From a checkpoint of a small image flow-matching model.
Training: 32800 steps, batches of 128.
Rows from block 3, named by matrix and row number. Rows with one number belong to one attention dimension. Each number is 500 + 40 x the weight over its row's rms, rounded and kept within 0 to 999. All counts start at 0. Numbers have three digits each. After the name is the row's rms in percent of the matrix's.
# q: attention query, key and value (stacked) (model.blocks.3.attn.qkv.weight, 960x320, the q third), inputs 160-239
# k: attention query, key and value (stacked) (model.blocks.3.attn.qkv.weight, 960x320, the k third), inputs 160-239
q.4 060:551448489528585477452526535514530520513531486477442486497496546485512527540511459542530490479506489538481480469454525565531458504559510474458521567532464480491596505514404467484534411531410532536526505458525493488506480466542483516450525527
q.5 057:511516475443543492541454454574414519533533509455513544472451531538509513572444482486598551481518518452513534458496516528515461520499464487523513555514518530496516464445446483512543552528480471479452550431467520475583499532455566491435520444
q.6 057:553512511550443415459446540409463509464503450448491504544537518485495499454556517482543493525452496467420498499454468482551541500540498507455556450510489480569503559588479496586505490505541558509491548517516458496525465419423502575527480534
q.7 051:436491517429505540531492435582490520521554559550546576521488556526501423542410476484546563471616434488544468432436518556522492503529499580549489563518527525443549482506475457547408476520471465490482492424525469446546513499550546466470491468
q.8 056:494561429484511543519504529565467529519488421436491482471528466473449548514524495557521484533469468504493494496527498487470533528518503432535518509510584501534521527536508472483516512519500505533494459472509560495420593561440509436452535479
q.9 052:425518535500513483570497424396438453532477506450546481488528440634538468449542461493524414528496552518512487524499468444525527479589476464413474474496509493522454536461507574526571510485505501499450569519493487520509502438529518501462543517
q.10 054:459525497498469485553502488483469522478521382453546520585556556511486481485550486444493464516565459524515483481457511538482555543556556448498467520567567514486520467601481445536522459455465513542494450461570500521426531520482574448473530488
q.11 060:493505518466506468551474450573447485468540498497505538517478587497489601526428546432498562467519487441514498461415467531468487538490546454474459565495555586544511415598470455460524550503503448476470438463561464484487532593398549476481556447
q.12 068:564476492545523562492462521489606487456434517508531467454467478502469484545525504487439500491483512509469505528581569451530483503490506467516543478535496546472548481382528450408474505456500550513544487469455587511414515522542535491466527526
q.13 052:436530477485553458597489406457465426562507538487524492533482469593551451549472467441567514468532511518493546495485469472489441510525434547507461485417507535479435532486475530500457515507533490451405577467457499491501527494592477445433459478
q.14 064:473516503451537476517488462603484498476539465483549509504463467489515517551463488444553579461503530498475532520488541516416465513488465528497484550527496580484522491435466500470482542494530481502424526454420478494509472509535554544529541477
q.15 061:511533490447558563486492487592474540523491551505507488443469484487449493502471460480535532468467484471538527441528570551459434545490509431522495567497483536444483439403483440474521504481475487535537440436430546515549515547460521494451515454
q.16 063:550479509515439451447453534527472556468579519481532591534438534486512479536476536425531570480507440476469518520468542545544500434478464590574535499494495493488551485543478470566418474540523479498465556413474461496507510480511528547507370466
q.17 059:578508537514482531456422475499481532482519515411503496522485508540469472561503499455507546484553477460466499461519569496537480435566440504542568498530466508536591525486472514514445504550551527559499547380446513486483519435561573547463435483
q.18 069:547488457535558491434517587511546526515568465495444472485473480471513503522536450521512510483471479507450544525497541568532458481487487520508552552526466457454569534496405490506476422530438514531525545453470537517492487457559433492448446511
q.19 060:558547480508518536519454463479530467470458455450483434532559435481446490506520503535538498516477535498436449445540511472474535550590515479467563498542486584543546624454506469527453529516541598570520536465480525472480486483496486546477577531
q.20 063:416466553505472449504556505492475518515500515540531572507524503498535401487465476475515485501487492577525516499463447503516577534477492532548456491540480512450375443489457499565532435471433475522437532505514407458514437442525460519540510531
k.4 063:485432515490527467556505518493471534444423509525466543436482590467523524465538510550495496534486517518558350508491501452416511488539581503480447519489534500491560501500545495497521539520549557553541468479508537501515526562419530559559533495
k.5 059:449512474471502576516502456487454516472562489447495483521495448545485473546418547497520535459462503439514417500481494607458473480538520492507510506501526557507523498484515421482484524561488437477509520448469533516523507520555495505522531459
k.6 059:537479488535476429434500489458429552475508515523515524506477506518467532509555505485539449508458482454450576527444493549550528494519486525518518458544466510537550489591427494548499489457504474478440549472509470540494540450467425546532445482
k.7 053:479532448534503512506507488440490455473560495438508461442532493513480454505406531565403511527514544503515408467531418487383501425545518522501473471467499526516478504545523517500513517542560522477531537521478540477541484472471526457510473496
k.8 058:528509439455504519548453517544491529508441447516435474503548512471442510516502495587490456523504500533513437490478464522462495551528500454534514547550532504566474472452528466421443536499488527545509405428505544431436575530478551455516572519
k.9 057:491502563522482551499557415428474518563467525528556456560556479561466494539464487477470443542508471524492544526502492462533510485535505474459517511542515477552448489524489528476500438448508457527459496498476482493494519492583546524501515442
k.10 056:533477463470526479488531549415547543472436539548497502498552498487480540521496486572379474588518451572473454510491441499431536527594552456499512497559487489530506484600510500426473452473528526512515467505513452512475522504453563541554533489
k.11 060:470508453461529523468487500472536472490543482375492515460507435525490518526435507468490487474536486485473429445452509533482464501574505470554497523524536518539543454529494412486460543588489487466509498482504534483547505508444525526521515470
k.12 070:479434553483500481550462531612572514512455483531506518446432519497543534515547460472514535484479482529512473549482525544530512543479502517448446548454582530489522486428521511446528551457521507521480453470487467445473550543453595533533609511
k.13 056:485523515476500531484537407468500442501544514472523462551540427561489488551407515411479476511537490565515501499555470466508514529533441473524526451480528509532451493538495489486526482481503465474466528500431450484484543489561544493532413417
k.14 067:456542563429504517490533521536508502426534535483520480518447472486507547520463507461464616491499453434493428555553551549428480458524449491520470515469511578484521521451559466458526507530465475491497508489468459504524521497576539543511518436
k.15 062:443534506491511527530492503576520531484529477494471452456469500509487465530457528541485564460488543423552444425507468585368454493475585483527478570451503542490492506423522457485528530567445496507557423439422529476531513565515502515456574534
k.16 066:492491448503484438449486527507451495394605511442505513496472408481528505508488555485506513477473514501445465527516479597538542448515451567506533414479456557502581507584448480523531515533516476436494589460473450527463476448475480498573408497
k.17 061:473488533507450453476482475515422523474583487457534438471492451543483561545494531499431503501486505466495446518522468607438555412524429559485471461479513521566523489578496538485541539491549474509486499432448482484505548474485538545575484448
k.18 070:479436504474508467530497527520463547392467531543444531463450547454542528480541555550505546509472523537538393520497498472454513513512529535502475508476492531458574499506540479468514535506549536543543477466464499515485507579463503540582464494
k.19 063:484477554443485404502522482539495527542452468546538525458455526541472604513554466526416499546480438443538479512480511536437513496493494472516474519484525546563447506504521546494517522460487475502437445510537501450495637516463477511464570450
k.20 065:469522535528503513511564521436492517428499523560545530527449529452483432499485477500491516517446496509481561550509470412507538455475569540528488447559446534439495469547447499558508420528503479518514563519562477546479464476510464465477433458