From a checkpoint of a small image flow-matching model: layers 6, 50862 training examples.
Rows from block 2 of a small image flow-matching model, named by matrix and row number. Rows with one number belong to one neuron. Each number is 128 + 32 x the weight over its row's rms, rounded and kept within 0 to 255. All counts start at 0. After the name is the row's rms in percent of the matrix's.
After each neuron's rows are labels from the 100 images, of 14976 (inputs lightly noised), where the neuron reaches its highest value: "strongest on" is what is common among them. Only what is clearly more common there than usual is listed. The data: photos with spoken descriptions (Open Images, Localized Narratives).
# fc1: MLP up (model.blocks.2.mlp.fc1.weight, 1280x320), inputs 214-319
# fc2: MLP down (model.blocks.2.mlp.fc2.weight, 320x1280, transposed), outputs 214-319

fc1.423 097 [122 107  66 170 108 116 122 105 137 130 123  47 132 103 113 123 105 119 126 135 152  80 123 158 141  77 138 133  80 125 111 131 174 112 201 107 131 130 143 167 138 123 127 149 117 118 108 104 168 117 162 135 132 109  97 121 107 155 163 200 122 114 142 100 144 136 135 118 119 118 114  89 125 109 124 169 175 141 194 172 117  55 184 141  82 168 103 136 128 149 137 137 211 117 166 119 140 135 141 165 153 164 115 136  88 200]
fc2.423 093 [152 165 135 167 112 141 206 130 191 170 136 167 130 121 145 141 135 167 145 102  71 188 146 125 142 105  65 144 161 118 151 119  93  97 118  86 107 137  94 112 129 129 124 142  79 133 119 133 121 104  86 162 141 137 132 182 153 129 134 138 140  78 123 117 100 136  94 121 110 129 163 144 125 159 122 169 141 129 141 184 135 118 106 162 129 127 131 192 122 123 178  98 119 102  98 153 144 148 208  85 149 120 131 138 153 134]
strongest on: text has "sky"

fc1.726 096 [ 69 171 124 147 119  89 182 111 120 104 152 122 129 123 106 115 153 185 163 128 111 114 152 116  90  80  84 158 128 117 136 162 123 142 111  82 137 181 157 144 130 140  97  90 105 131 170 174 132 117  86  99 103 134  82 137 126 128 106 178 183 127 190  96  81 109 152 164  97  93  46 162 138 101 141  83  80 165 108 125 167 106 171  83 121  85 172 120  93 197 109 137 146 202 140 121 142  86 107 102 181 138 150  71 111 151]
fc2.726 101 [ 95 100 118 110 128 147 110 152 125 150  56 141  98 143  98 105 148 137 101 129 151 182 143 178 139 130 106  75 161 181  72 158 156 130  87 127  94 110 165  86  79 199  96 161 161 132  74  53 144 159 131 178 162 122 158 136  94 181 132 140  52 169 116  77 167 108 144 168 131 177 150 152 111 134 162 180 150 168 135 135  80 132  76 132  73 165 154 126  70  70 124  97 133 111 129  98  81 148 119 152 108 151 111 109 159 131]
strongest on: text has "buildings"

fc1.708 102 [105 111 139 188 131 113  94 141 124 118 114 119 114 144  95 136 125 133  84 141 120 157 175 169 108 114 123 132  96 115  79 128 149 144  93 134 221 158 150  37 156  13  97 168 136 127 165 110 112  91 170 158 169  93 106 163 132 154 102 143 182 139 158 112 167 149  99 119 122 102 162 156  87 149 115 105 154 144 145 109 149 116 103 123 108 121 154 109 255 158 135 119 152 201 153 120 104 144 202 116 132 155  93 123 101 144]
fc2.708 100 [136  71 153  92 136 141 180 135  93 128  83 107 134 105 100 198 112 115 121 118 146  72  84 121 125 149 159 143  75 126 117 148  64 117 142 141 159 144 133 138 111  87  90 104 112 159  64 112 140 119  71 123 126 177  75 141 147 125 158 155  87 167 110 124 117 131 122 116  93 178 165 139 158 136 171  98 158 107 159 142 103 141 121 105 135 132 118 168  68 141 143 162 152  92 106 102  80 129  99 132 110 103  97 148  99 120]
strongest on: text has "left"

fc1.715 104 [ 95 152 111 102 123 189 105 111  85 128 142 106  85 128 165 135 104 144 143 173 145 110 119 228 157 118 185 104 116 132 163 144 100  80 151 154 151 169 156 125 112 148 149  92  75 125 116  99 145 130  89 144 130 158 136 103 109 162  99 121 135 141 158 119 143 167 151 107 138 138  91 140 146 101 111 127 141 133 139 135 106 138 168 154 166 141 113 108 128 116 126 120 143 163 155 147 115  84 114 141 140 152 119 157 127 107]
fc2.715 098 [ 98 102 110  98 121  57 111 107 164 129  91 179 105 158  80 142 143 108 144 136 156 136 129  93  93 137 119 206  89 124  96 106 108 156 168 124 175  82 127 117 102 141 132 125 145 116 137 106 165 123 110 135 164 107  94  94 114 121 125 139 115 162 159 207 112 161  91 147 110 146  93 124  97 103 118 135 138 165 108 140 113 103 105  95 151 120 104 156 153 165 102 110 156  52 102 183  78  97 107  95  95 136 138  90 103 112]
strongest on: text has "sky"

fc1.192 105 [135 114  90  92 155 137  91  88 125 132 172 129 128  87 186 102 148 135  83 102 110 167 154 110 144 172 131 147  73 103 165 123 126 137  88 128  93 138 144 122 138 109 153  93 142 118 126  68 155  72 122 149 138 122 102  74 127 161 144 212 132 120 136 132  83  99 105 151 119 132 103 106 145 164 105 184  52 107 196  90 154 145 157  78 136  86 160 120 182 130 122  98 145 113 131 108  99  38 169 126 198 122 129 116 126 157]
fc2.192 100 [150 152  57 148 145 169 158 151 222 141 114 136 172 135 187 134  96 101 236 111 143 164  90 189 110  84 154 159 119  67 177 115 120 100 111 130 170 162  92 167 129 138 190 164  93 201 122 103 133 156 140 157 134 174 129 137 144 187 142 177 161 114 154 136 120 124 133 114 132 111 130 108 141  97 168 130 108 125 174 123 116 143  98 149 133  99 100 130 160 135 136 118  92 127  63 133 104  85 122 165 139 135 111 122 141 160]
strongest on: text has "sky"; text has "bottom"; text has "building"

fc1.742 131 [139 123 152  76 106 152 161  93 161  95  59  71 163 157 161 100 143 141 168  69 159 166  98 104 144 175 138 119  88 131 172 103 130 107 120  76 137  59 102 149 110 135 153  78 109 119 142 175 156 100 112 160 105 168 179 114 102 169 121 169  83 152 112 111 155  82 156 132  84 111  92 132 145 147 105 144  60 135 106 119  57 101 144  90 139  90 108 130 110 132 108 120 143 131 164 108 152  96 102 169 203 117 127 112 101 150]
fc2.742 124 [123 145 171 195  97 142  93 113 165 122 146 159  97 126 135 123  95 109  91 117 126  66 127 145 107 122 162 154 109 121 134 112 100 193 162 187 135  86 159 150  83 129 163 127  99 146  80 150 108 120 106 159 127  94 158 161 149 143 118 132 148 183 104 128 147 117 125 194 130 121 156 133 141 136 127  65 147  82 121 173 156 139 160  33 146 195 146 118 193 117 105  57  99 124  94  92 164 138 129 166 126  88 105 127  66  87]
strongest on: text has "woman"

fc1.84 106 [142 103  90 104 163  92 102 105 119  89 128 124 152 108 146 129 151 182 112 128 142 106 138 118 170 149 178 122 149 137 182 103 129 111 131 149 111 105 114 154 151 127 114 124 159 119 104 137 182 136  75 142 118  81 135   5 121 172  72 158 133 116 127 147 117 117  86 118 120 117  88  64 125 120 101 119 133 120 120 116  96  91 169 162 123 184 164 114 127 134 172  83 165 145 100  87 117 135 112 152 132 163  94 199 129 142]
fc2.84 098 [ 99 164 122  96 120 172 133 102 158 149 109 130 141 115  70 157 109 130 101 124  81 178 151 129 168 163 117 132 159  64 146 130 110  96 131 191 146 142 168 134 122 136  99  99  99 169 115  97 117  92  84 153 109  93 143 205 139 158 174 122 174 119  98  96 130 117 156 184  92 110 158 109 137 133 135 109 127  71 189 130 103 119  67 151 185 123 120 100 132  86  76 168 119  92 115 178 109 106 106 115  91 167 109  77 144 137]
strongest on: text has "sky"

fc1.130 079 [111 107 142 126 130 111 150 107 168 101 135 121 120 135 230 136 133  72 101 143 155 175 152 147 124  93  95 134  88 126 141 123 158 136 130 171 141 167 140 123  92 140  93 113 108  43 106 131 146 110  88 125 152 131 187 122 169 149 115  85 140 141 162 155 133 110  84  93 120 135 123 106 155 135 141 121  93  97 129  89 147 124 127 143 174 136 117 107 197 137 118 109 101 147 124  92 129 153 134  67 139 115 169 133  98 109]
fc2.130 079 [ 57 113 122 125 146  72 109 163 128 161 117 141 149 116 141 121 119 180 113  72 109 132 165 107 213 138 117 114 178 196 175 102  84 123  75  97 121 114 138 124  64 144 157  90 144 147 102  56 105 115 167 161 167 137 103 144 176  53 182 130 110 167 155 194 177 116 128  72 135 118 105 120 169 107 100 144 121 164 119 159  93 131  89 154  78 154 104  96  85 132  84  57 187 121 148  81 174  91 107 149 119 116 132  93 107  49]
strongest on: text has "white"; text has "color"

fc1.670 104 [147 128 118 145 123 156 118 103 181 133 137  93 132 165  58 156 150 158 116 129  93 132 100 108 193 141 103 130 110 114 127  72 169 120 156 109 156  92 152 156  89 122 147 118 120 101 142 145 140 117 127 180 125 132  92 140  94 133 146 146  69 101 185 131 127 141 137 161  69 127 165 159  88 129 122 163  80 138 134 173 135  72 136 127 171 184 148 101 156 168 115 133 237 131 204  72 157  85 107 126 129 148 146  67 146 136]
fc2.670 119 [151 195  99 169 175 136 179  88 149  90 122 112 101 157 121  84  85 150 164 106 124 136 142 142 152 132 173 142 152 116 205  73 121 136 149  99 160  44 173 108 137 123 101 105 114 104 133  90 149 116 104 108  91 143 148 157 179 135  84 134 180 122 162 132 166 164 171 157 118  77 145 162 171 130  99 170 123 119 152 174 116 145  89 185 147 115 132 159 113 198 153 135  90 111 149 160 152 152 132 137 149 132  96 153 123 155]
strongest on: text has "which"

fc1.270 097 [ 99 212 141 144 171  95 167 127  86 142 157 168 112 113  78 125 135 193  80 126 163  99 148 160 139 136 150 143 125 170 136 151 110 163 141 102 106 102 151 117 111 140  69 117  89  86  75 104 142 164 124 114 122 120 103  88  53 119 131  91 120 122 150 108 122 108  99 130 108 122 116 108 146 104 101  73 102 155  89 131 109  75 117  89  88 117 126 105 106 129 146 112 177 138 179 166 166 137 109 131 159 186 145  66 145 129]
fc2.270 084 [128  97 120 146 170 138  29 112 164 155 179  75 130 174 208 144  55  89  79 162 166  95 100 140 127 120 149 142 109 118  84 137 125 163  91 149 165  73  92 139 132 119  95 122 112 125 135 129  96 175 144  95 138  78  67 153 140 149 150 129  97 144 127 101 121  98  96 104 163 131 224 170 173 146 134 127 186 135 146  75 130 134 161 135 121 100  95 156 125 137 148 186 118 147  90 196 114 141 137 152 140  94 189  57 179 194]
strongest on: text has "sky"

fc1.692 093 [122 221  88  87 139 197 168 121 113  93 132 117  79 102 173  55 138 167 147 128 130 135 178 169 159  77 162 174 122 123 147 127 129 123 159 102 121 113 164 128 110 141 111  89 117 155 175  87 164 163 109 121 114 199 148  37  83 142 166 106 172 120 170 130 106 151 150 134 145 122 143 119 131  95 105 125 131 135 131 136 149  86  65 173 170  84 115 110 153 160 129 110 162 163 172 166 201 125 103  86 137 131 117 125 144 116]
fc2.692 079 [138 166  98 147 102 143 165 128 153 133  68 119 118 199  96 158  96 105 101  84 106 150  91  87 178  79 126 177 134 121  95 144 167 136 149  80 134 152 156 117 178 118 102 134 174  68 105 149  68 129 150 132 111 182 128 204 140 117 173  71 136 151 157  98 175 181  83 140 138 105 120 154 179  99 148 144 100  91  87 191 119 115 112 138 117 124  78 125 137 141 121  98 133 102 115 113 112 131 133 131 163  74 100  87 100  91]
strongest on: text has "sky"

fc1.747 100 [144 144  62 152 157 150 155 134  96 144 161 109 108 115 157  90 103 119 112 149 176  92 134 149 175 101 168 138  83 158 176 166 132  88 156 159 129 149 162 144  74 156  96  87  98 128  95  99 125 140  80 142 143 148 111 118 124 151 144  90 123 177 136 124 154 166 115 136 120  99  81  86 144  96 116 126 131 133 101 116 131 105 142 147 128 165 151  96 134 153 119 115 148 189 198 135 136 128 110 117 152 180 103 113 135 130]
fc2.747 078 [ 88 153 124 139 189 101  91 167  98  95 142 111 131 173  78 133 127 135  55 147 177 102 103 140  68 151 112 149 127 158  91 117  85 145  83 148 155  97 115 125 144 170 127 122 104 111 150 123  91 174 106 114 121 120 151  97 108 163 111 133 128 160 138 154 135  69  59  76 151 164 150  81 101 108  80 100 151 110 111 109 107  93 137 179  73  83 104 158 128 144 124 179 162 163 101 210  67  99 160 141 169 122 136  93 186 123]
strongest on: text has "sky"

fc1.615 092 [126  97  82 121 128 132 141 110 174 133  96  58 174 128 150 122 153 104 115  81 136 134 110 141 124 103 149 144  65 118 145 154  87 115  92  84 140 149 124  99 107 135  94 139 176  79 178  81 136 173  77  85 109 133 126  98  83 169 159 156 156  87 208  62  86 147 130 158 129 142 114  94  96 116 131 139 100 128 160 128 147  80  58  83 127 130 126 137 122 115 137 115 117 133 112 118  94 145  92 103 124 149 155  60 162 133]
fc2.615 089 [123 160 125 107 134 113 139 126 161 116 106 116 138 123 135 140 105 166 129 108  92 169 139 110 121 106 112 115  84 122  83 105 119 102  90  85 131  58 121 131 108 125 100 134 105 146 102 118 146 113 117  91 132 162 157 129  96 199 153 202  82  70 146 142  77  94 127 117 141  66 166 138 116  76 116 176 100 146 155 175 151 122 150 118 129 171 126 117 170 119 175 128 108 178 158 160  92 127 132  89 145  97 124 126 195 144]
strongest on: text has "trees"; text has "sky"