Rows from block 2 of a small image flow-matching model, named by matrix and row number. Rows with one number belong to one neuron. Each number is 200 + 20 x the weight over its row's rms, rounded and kept within 0 to 999. All counts start at 0.
After each neuron's rows are labels from the 100 images, of 14976 (inputs lightly noised), where the neuron reaches its highest value: "colour at peak" is the nearest of a few named colours to the mean colour under the peak. Only what is clearly more common there than usual is listed. The data: photos with spoken descriptions (Open Images, Localized Narratives). In brackets: how many of the 100, against the usual share in percent.
# fc1: MLP up (model.blocks.2.mlp.fc1.weight, 1280x320), inputs 214-319
# fc2: MLP down (model.blocks.2.mlp.fc2.weight, 320x1280, transposed), outputs 214-319

fc1.587,206,216,173,200,211,201,168,186,209,208,250,189,247,196,189,243,177,189,211,220,218,177,184,188,192,214,202,237,190,162,185,192,176,212,199,204,231,225,187,196,162,223,181,179,190,245,180,223,169,223,167,189,186,176,171,254,209,211,187,211,210,173,180,195,183,170,200,173,193,179,201,215,186,196,212,211,181,187,207,231,250,185,163,204,212,191,192,180,205,213,212,183,209,188,219,230,180,198,216,181,188,179,183,163,226,198
fc2.587,197,201,184,159,171,197,213,189,201,189,215,205,178,181,203,193,216,211,186,198,177,206,215,227,197,169,198,209,178,207,205,210,192,198,170,197,195,186,171,186,189,177,186,212,223,192,194,178,202,195,196,172,197,206,184,175,159,154,210,206,191,193,188,222,235,167,196,220,206,202,201,203,213,184,212,175,183,194,202,207,210,223,220,189,182,212,196,203,174,208,217,202,210,213,179,207,182,197,198,201,241,194,218,208,208,216
colour at peak: black (73 vs 25.3)

fc1.389,231,187,175,200,190,229,194,191,189,205,195,169,173,219,202,204,149,200,208,202,217,197,217,197,263,200,192,172,186,182,229,207,211,212,206,206,150,217,208,188,164,217,195,164,203,198,151,187,209,225,156,195,187,214,200,212,191,208,179,189,199,171,211,232,244,215,211,188,217,188,209,213,200,199,197,216,162,197,212,247,219,204,197,213,231,190,207,192,233,194,212,208,213,206,200,243,185,184,172,196,200,172,193,213,201,200
fc2.389,173,222,207,207,178,193,199,176,169,177,193,204,179,226,182,213,226,214,214,240,168,226,221,185,217,190,192,205,194,188,225,185,240,195,233,220,227,206,189,202,183,217,198,227,206,198,192,200,202,194,223,206,196,200,223,182,230,196,205,171,220,185,195,213,242,199,231,194,195,203,203,233,202,223,175,193,195,221,202,233,183,215,214,194,198,249,202,186,162,202,220,140,198,200,224,199,200,209,217,163,194,199,171,215,202,222
colour at peak: black (97 vs 25.3)

fc1.317,131,224,185,230,172,170,184,191,218,213,234,206,161,213,217,191,187,187,210,188,183,198,213,209,210,167,195,186,163,176,230,196,208,212,229,199,177,235,191,183,187,205,239,137,197,193,186,203,172,187,208,195,209,211,206,195,145,202,199,192,195,197,222,206,213,201,204,222,213,213,172,237,246,208,202,190,181,201,218,246,160,192,206,184,202,224,184,190,197,206,165,219,194,207,228,218,205,175,201,208,252,185,194,199,205,219
fc2.317,245,185,220,203,211,208,221,172,195,213,203,190,245,164,192,235,211,215,228,211,170,242,181,174,222,223,189,223,202,207,206,193,196,197,184,221,224,202,177,204,221,210,180,213,218,218,208,192,226,192,176,208,200,201,197,189,211,217,206,222,205,187,163,177,203,194,217,161,186,182,202,171,167,189,240,201,185,164,200,150,235,173,192,224,197,216,213,202,223,184,212,175,208,210,194,172,201,223,241,213,198,203,206,205,189,181
colour at peak: white (51 vs 9.9)

fc1.454,194,201,218,179,243,188,207,192,202,176,203,206,200,211,233,200,205,189,161,194,178,204,198,244,171,233,218,208,171,180,202,214,200,190,197,235,192,210,174,226,169,210,206,183,201,214,212,186,172,179,186,201,226,189,212,181,181,191,193,202,205,235,171,223,197,207,180,216,198,180,187,211,190,192,200,209,218,181,240,181,189,195,161,211,230,232,213,191,243,203,191,213,178,186,219,185,204,202,190,209,200,210,166,204,187,208
fc2.454,198,214,181,190,195,216,179,207,186,188,220,169,192,223,181,184,179,200,229,192,219,196,241,212,200,218,207,209,206,194,209,199,197,235,174,210,175,232,199,172,215,168,251,247,221,173,228,194,171,201,211,167,159,189,216,189,191,199,189,195,205,185,211,196,227,211,214,217,220,217,188,180,193,199,193,188,183,196,213,177,206,206,180,204,209,179,189,168,165,193,165,219,229,194,178,246,200,191,167,269,200,213,194,190,197,178
colour at peak: white (66 vs 9.9)

fc1.322,185,197,220,213,206,218,198,190,200,180,183,178,178,202,198,203,207,192,212,224,188,199,193,185,216,217,191,215,186,195,202,167,221,173,179,178,178,166,193,222,195,146,196,152,220,207,182,174,206,172,198,212,231,185,210,182,180,218,231,243,174,213,229,222,199,176,200,174,182,201,198,169,180,221,185,179,170,163,204,219,215,174,194,207,218,193,208,192,217,226,188,219,211,216,244,225,192,188,206,211,230,204,168,177,205,235
fc2.322,194,209,189,189,199,213,200,201,233,178,203,187,191,203,187,180,199,221,215,200,201,205,232,199,204,219,209,181,203,212,228,203,240,219,152,166,177,254,215,207,212,222,206,208,195,200,186,226,224,217,211,188,184,215,235,211,214,219,202,183,186,217,208,199,209,201,203,207,190,204,188,246,223,212,159,209,203,201,215,181,174,217,155,233,202,190,199,184,227,218,215,190,231,197,187,158,188,199,231,181,206,203,215,203,211,190
colour at peak: grey (98 vs 64.9)

fc1.143,205,180,208,195,176,231,212,173,212,183,216,178,223,228,197,185,186,172,173,206,210,206,189,209,218,212,224,191,178,205,244,179,228,205,212,206,186,190,187,180,193,194,217,195,188,175,185,212,209,218,230,219,243,189,245,232,154,246,196,205,189,245,213,229,224,205,169,192,201,201,215,194,205,254,174,199,224,165,209,234,200,193,186,190,218,175,224,199,241,191,187,212,196,190,195,180,176,216,210,222,199,204,180,193,190,222
fc2.143,173,205,191,179,217,201,195,181,179,187,180,197,210,175,171,207,206,220,200,168,200,221,200,182,227,218,156,186,186,219,193,209,184,202,193,136,197,183,249,216,169,207,168,204,218,214,196,192,217,168,207,225,186,191,209,214,223,185,189,227,183,192,215,182,207,175,215,206,168,191,166,200,178,177,230,160,183,211,237,189,213,212,204,193,195,186,201,174,162,234,221,215,216,237,207,187,213,143,212,199,267,192,207,213,199,207
colour at peak: grey (98 vs 64.9)

fc1.723,176,176,151,165,231,213,185,177,189,191,172,189,186,202,226,166,189,192,204,177,175,205,169,188,210,214,156,206,211,174,178,172,221,228,211,206,186,221,274,220,220,198,210,226,181,210,217,197,215,187,205,193,195,226,207,166,204,189,192,213,193,201,215,202,163,216,146,163,192,167,227,184,189,207,178,226,214,207,200,187,214,211,225,218,195,199,187,188,205,211,194,190,247,191,191,213,221,180,200,175,200,223,175,211,205,193
fc2.723,229,225,211,192,212,186,182,187,224,214,207,218,209,215,194,195,214,214,224,241,185,189,216,207,216,193,214,201,184,197,170,163,168,256,168,247,223,176,233,211,233,202,176,242,199,200,167,190,178,192,204,207,200,209,207,192,187,249,210,184,227,194,172,204,190,205,232,168,165,223,229,204,208,192,191,200,214,182,188,164,174,214,171,200,196,194,179,212,224,212,192,148,215,212,187,189,221,198,216,197,205,221,203,207,200,201
colour at peak: black (61 vs 25.3)

fc1.691,180,232,186,202,192,229,193,200,188,206,223,194,162,200,228,163,192,219,212,226,199,216,218,209,244,162,227,193,187,196,218,201,203,218,208,229,200,208,186,189,158,210,212,179,191,173,199,179,215,197,166,203,190,213,225,119,168,204,170,191,196,193,205,212,167,179,206,206,214,213,199,200,238,184,189,195,178,211,176,179,205,183,197,211,247,208,199,198,248,205,216,191,243,258,267,225,211,188,180,179,211,204,198,216,211,200
fc2.691,220,198,166,167,224,181,199,174,200,188,172,181,232,186,177,187,176,250,183,200,198,214,213,180,183,235,223,211,179,212,239,217,203,195,184,207,173,210,232,201,219,208,189,183,186,144,200,183,206,203,196,201,225,198,216,216,209,198,211,208,198,214,233,187,192,191,192,213,152,170,195,180,201,199,201,210,154,183,240,199,211,208,178,201,178,193,198,179,222,202,184,205,178,175,152,185,189,189,202,211,197,221,202,200,168,180
colour at peak: white (55 vs 9.9)

fc1.478,186,212,174,179,197,247,192,185,179,196,161,179,171,204,226,189,206,181,190,189,222,189,188,197,198,183,211,175,195,207,186,213,182,173,188,190,216,207,243,203,178,204,193,192,213,191,201,167,238,216,184,190,207,210,215,211,186,235,210,213,202,217,226,159,196,191,187,212,187,200,173,203,201,204,200,189,192,198,213,225,193,196,196,174,201,193,185,221,190,186,195,203,198,222,183,207,175,188,189,196,198,208,213,217,197,189
fc2.478,199,218,213,235,170,186,157,219,207,199,218,190,226,190,204,178,207,183,209,198,194,186,182,169,172,200,201,204,181,204,184,174,175,201,226,212,220,153,169,181,219,167,241,219,158,173,205,228,166,188,160,201,239,235,227,213,195,226,172,237,180,215,197,222,184,203,214,168,219,234,206,224,168,205,176,197,209,213,199,186,208,199,260,192,214,206,195,209,223,195,194,174,201,219,207,196,210,200,191,208,186,192,211,210,217,209
colour at peak: grey (99 vs 64.9)

fc1.732,220,181,207,195,181,204,197,170,178,214,206,166,199,180,221,179,182,193,192,184,208,189,198,213,184,176,180,192,150,195,223,202,216,219,213,165,192,190,246,197,223,175,215,202,182,232,203,174,232,203,180,188,205,232,218,200,198,223,238,255,209,171,200,200,194,190,223,181,218,180,202,190,177,202,213,229,178,166,251,203,194,197,187,185,195,193,184,188,197,178,200,212,190,215,191,214,188,210,170,206,224,194,181,252,201,248
fc2.732,240,197,178,205,195,241,163,210,215,230,223,186,222,198,217,204,176,217,182,187,167,204,187,195,205,186,202,180,221,206,226,191,212,185,150,194,202,174,175,197,213,183,232,178,175,213,186,198,206,166,199,176,183,203,248,195,236,173,216,258,194,212,192,193,176,179,199,182,195,210,207,209,186,187,204,223,199,217,196,187,204,217,230,220,182,227,217,241,235,173,212,199,183,253,219,178,212,182,212,183,201,173,200,231,229,213
colour at peak: grey (98 vs 64.9)

fc1.703,179,233,183,169,200,215,206,208,208,219,211,201,154,211,254,206,172,206,213,187,206,207,205,204,205,198,209,203,212,184,201,210,195,201,239,228,225,191,207,223,176,230,239,187,218,193,205,197,190,237,175,203,211,211,195,180,186,193,183,187,186,236,230,205,180,220,173,188,193,202,182,213,210,204,184,218,227,208,196,217,184,170,221,171,205,169,178,180,206,218,198,187,240,179,192,219,225,174,207,224,197,236,180,190,201,199
fc2.703,202,207,212,164,190,192,204,190,183,165,197,182,210,176,189,193,209,164,204,181,221,150,204,183,199,196,181,191,222,184,185,209,208,206,223,200,207,199,177,221,182,181,205,217,200,203,208,178,146,194,231,198,153,177,147,218,187,170,208,199,216,201,188,172,223,234,193,164,198,205,185,217,210,213,166,238,210,193,211,215,240,196,191,208,215,216,180,195,201,212,240,234,193,177,206,219,188,176,186,199,208,213,189,184,179,205
colour at peak: white (58 vs 9.9)

fc1.359,211,182,224,228,171,223,239,168,203,206,212,183,151,200,190,191,197,214,205,227,219,186,211,241,192,173,212,172,177,164,189,209,185,179,212,219,193,203,206,224,223,190,189,197,202,234,193,223,217,192,201,219,212,226,165,198,177,213,193,232,197,206,183,221,206,229,210,204,214,184,188,194,218,211,194,216,223,201,227,200,203,216,198,192,195,220,188,226,185,187,220,240,199,208,217,237,201,211,191,213,197,210,195,190,196,220
fc2.359,226,184,182,216,192,214,219,207,205,201,247,203,185,176,175,248,203,237,215,188,180,188,220,187,182,192,166,190,197,195,182,170,216,162,197,174,215,185,186,246,197,220,200,224,168,216,192,200,197,182,187,197,207,183,170,208,203,194,200,222,173,208,207,197,236,215,174,206,189,199,196,218,162,188,192,204,219,211,219,216,223,196,218,189,204,192,189,211,195,209,242,182,212,178,212,227,205,209,183,201,194,211,170,212,259,220
colour at peak: white (80 vs 9.9)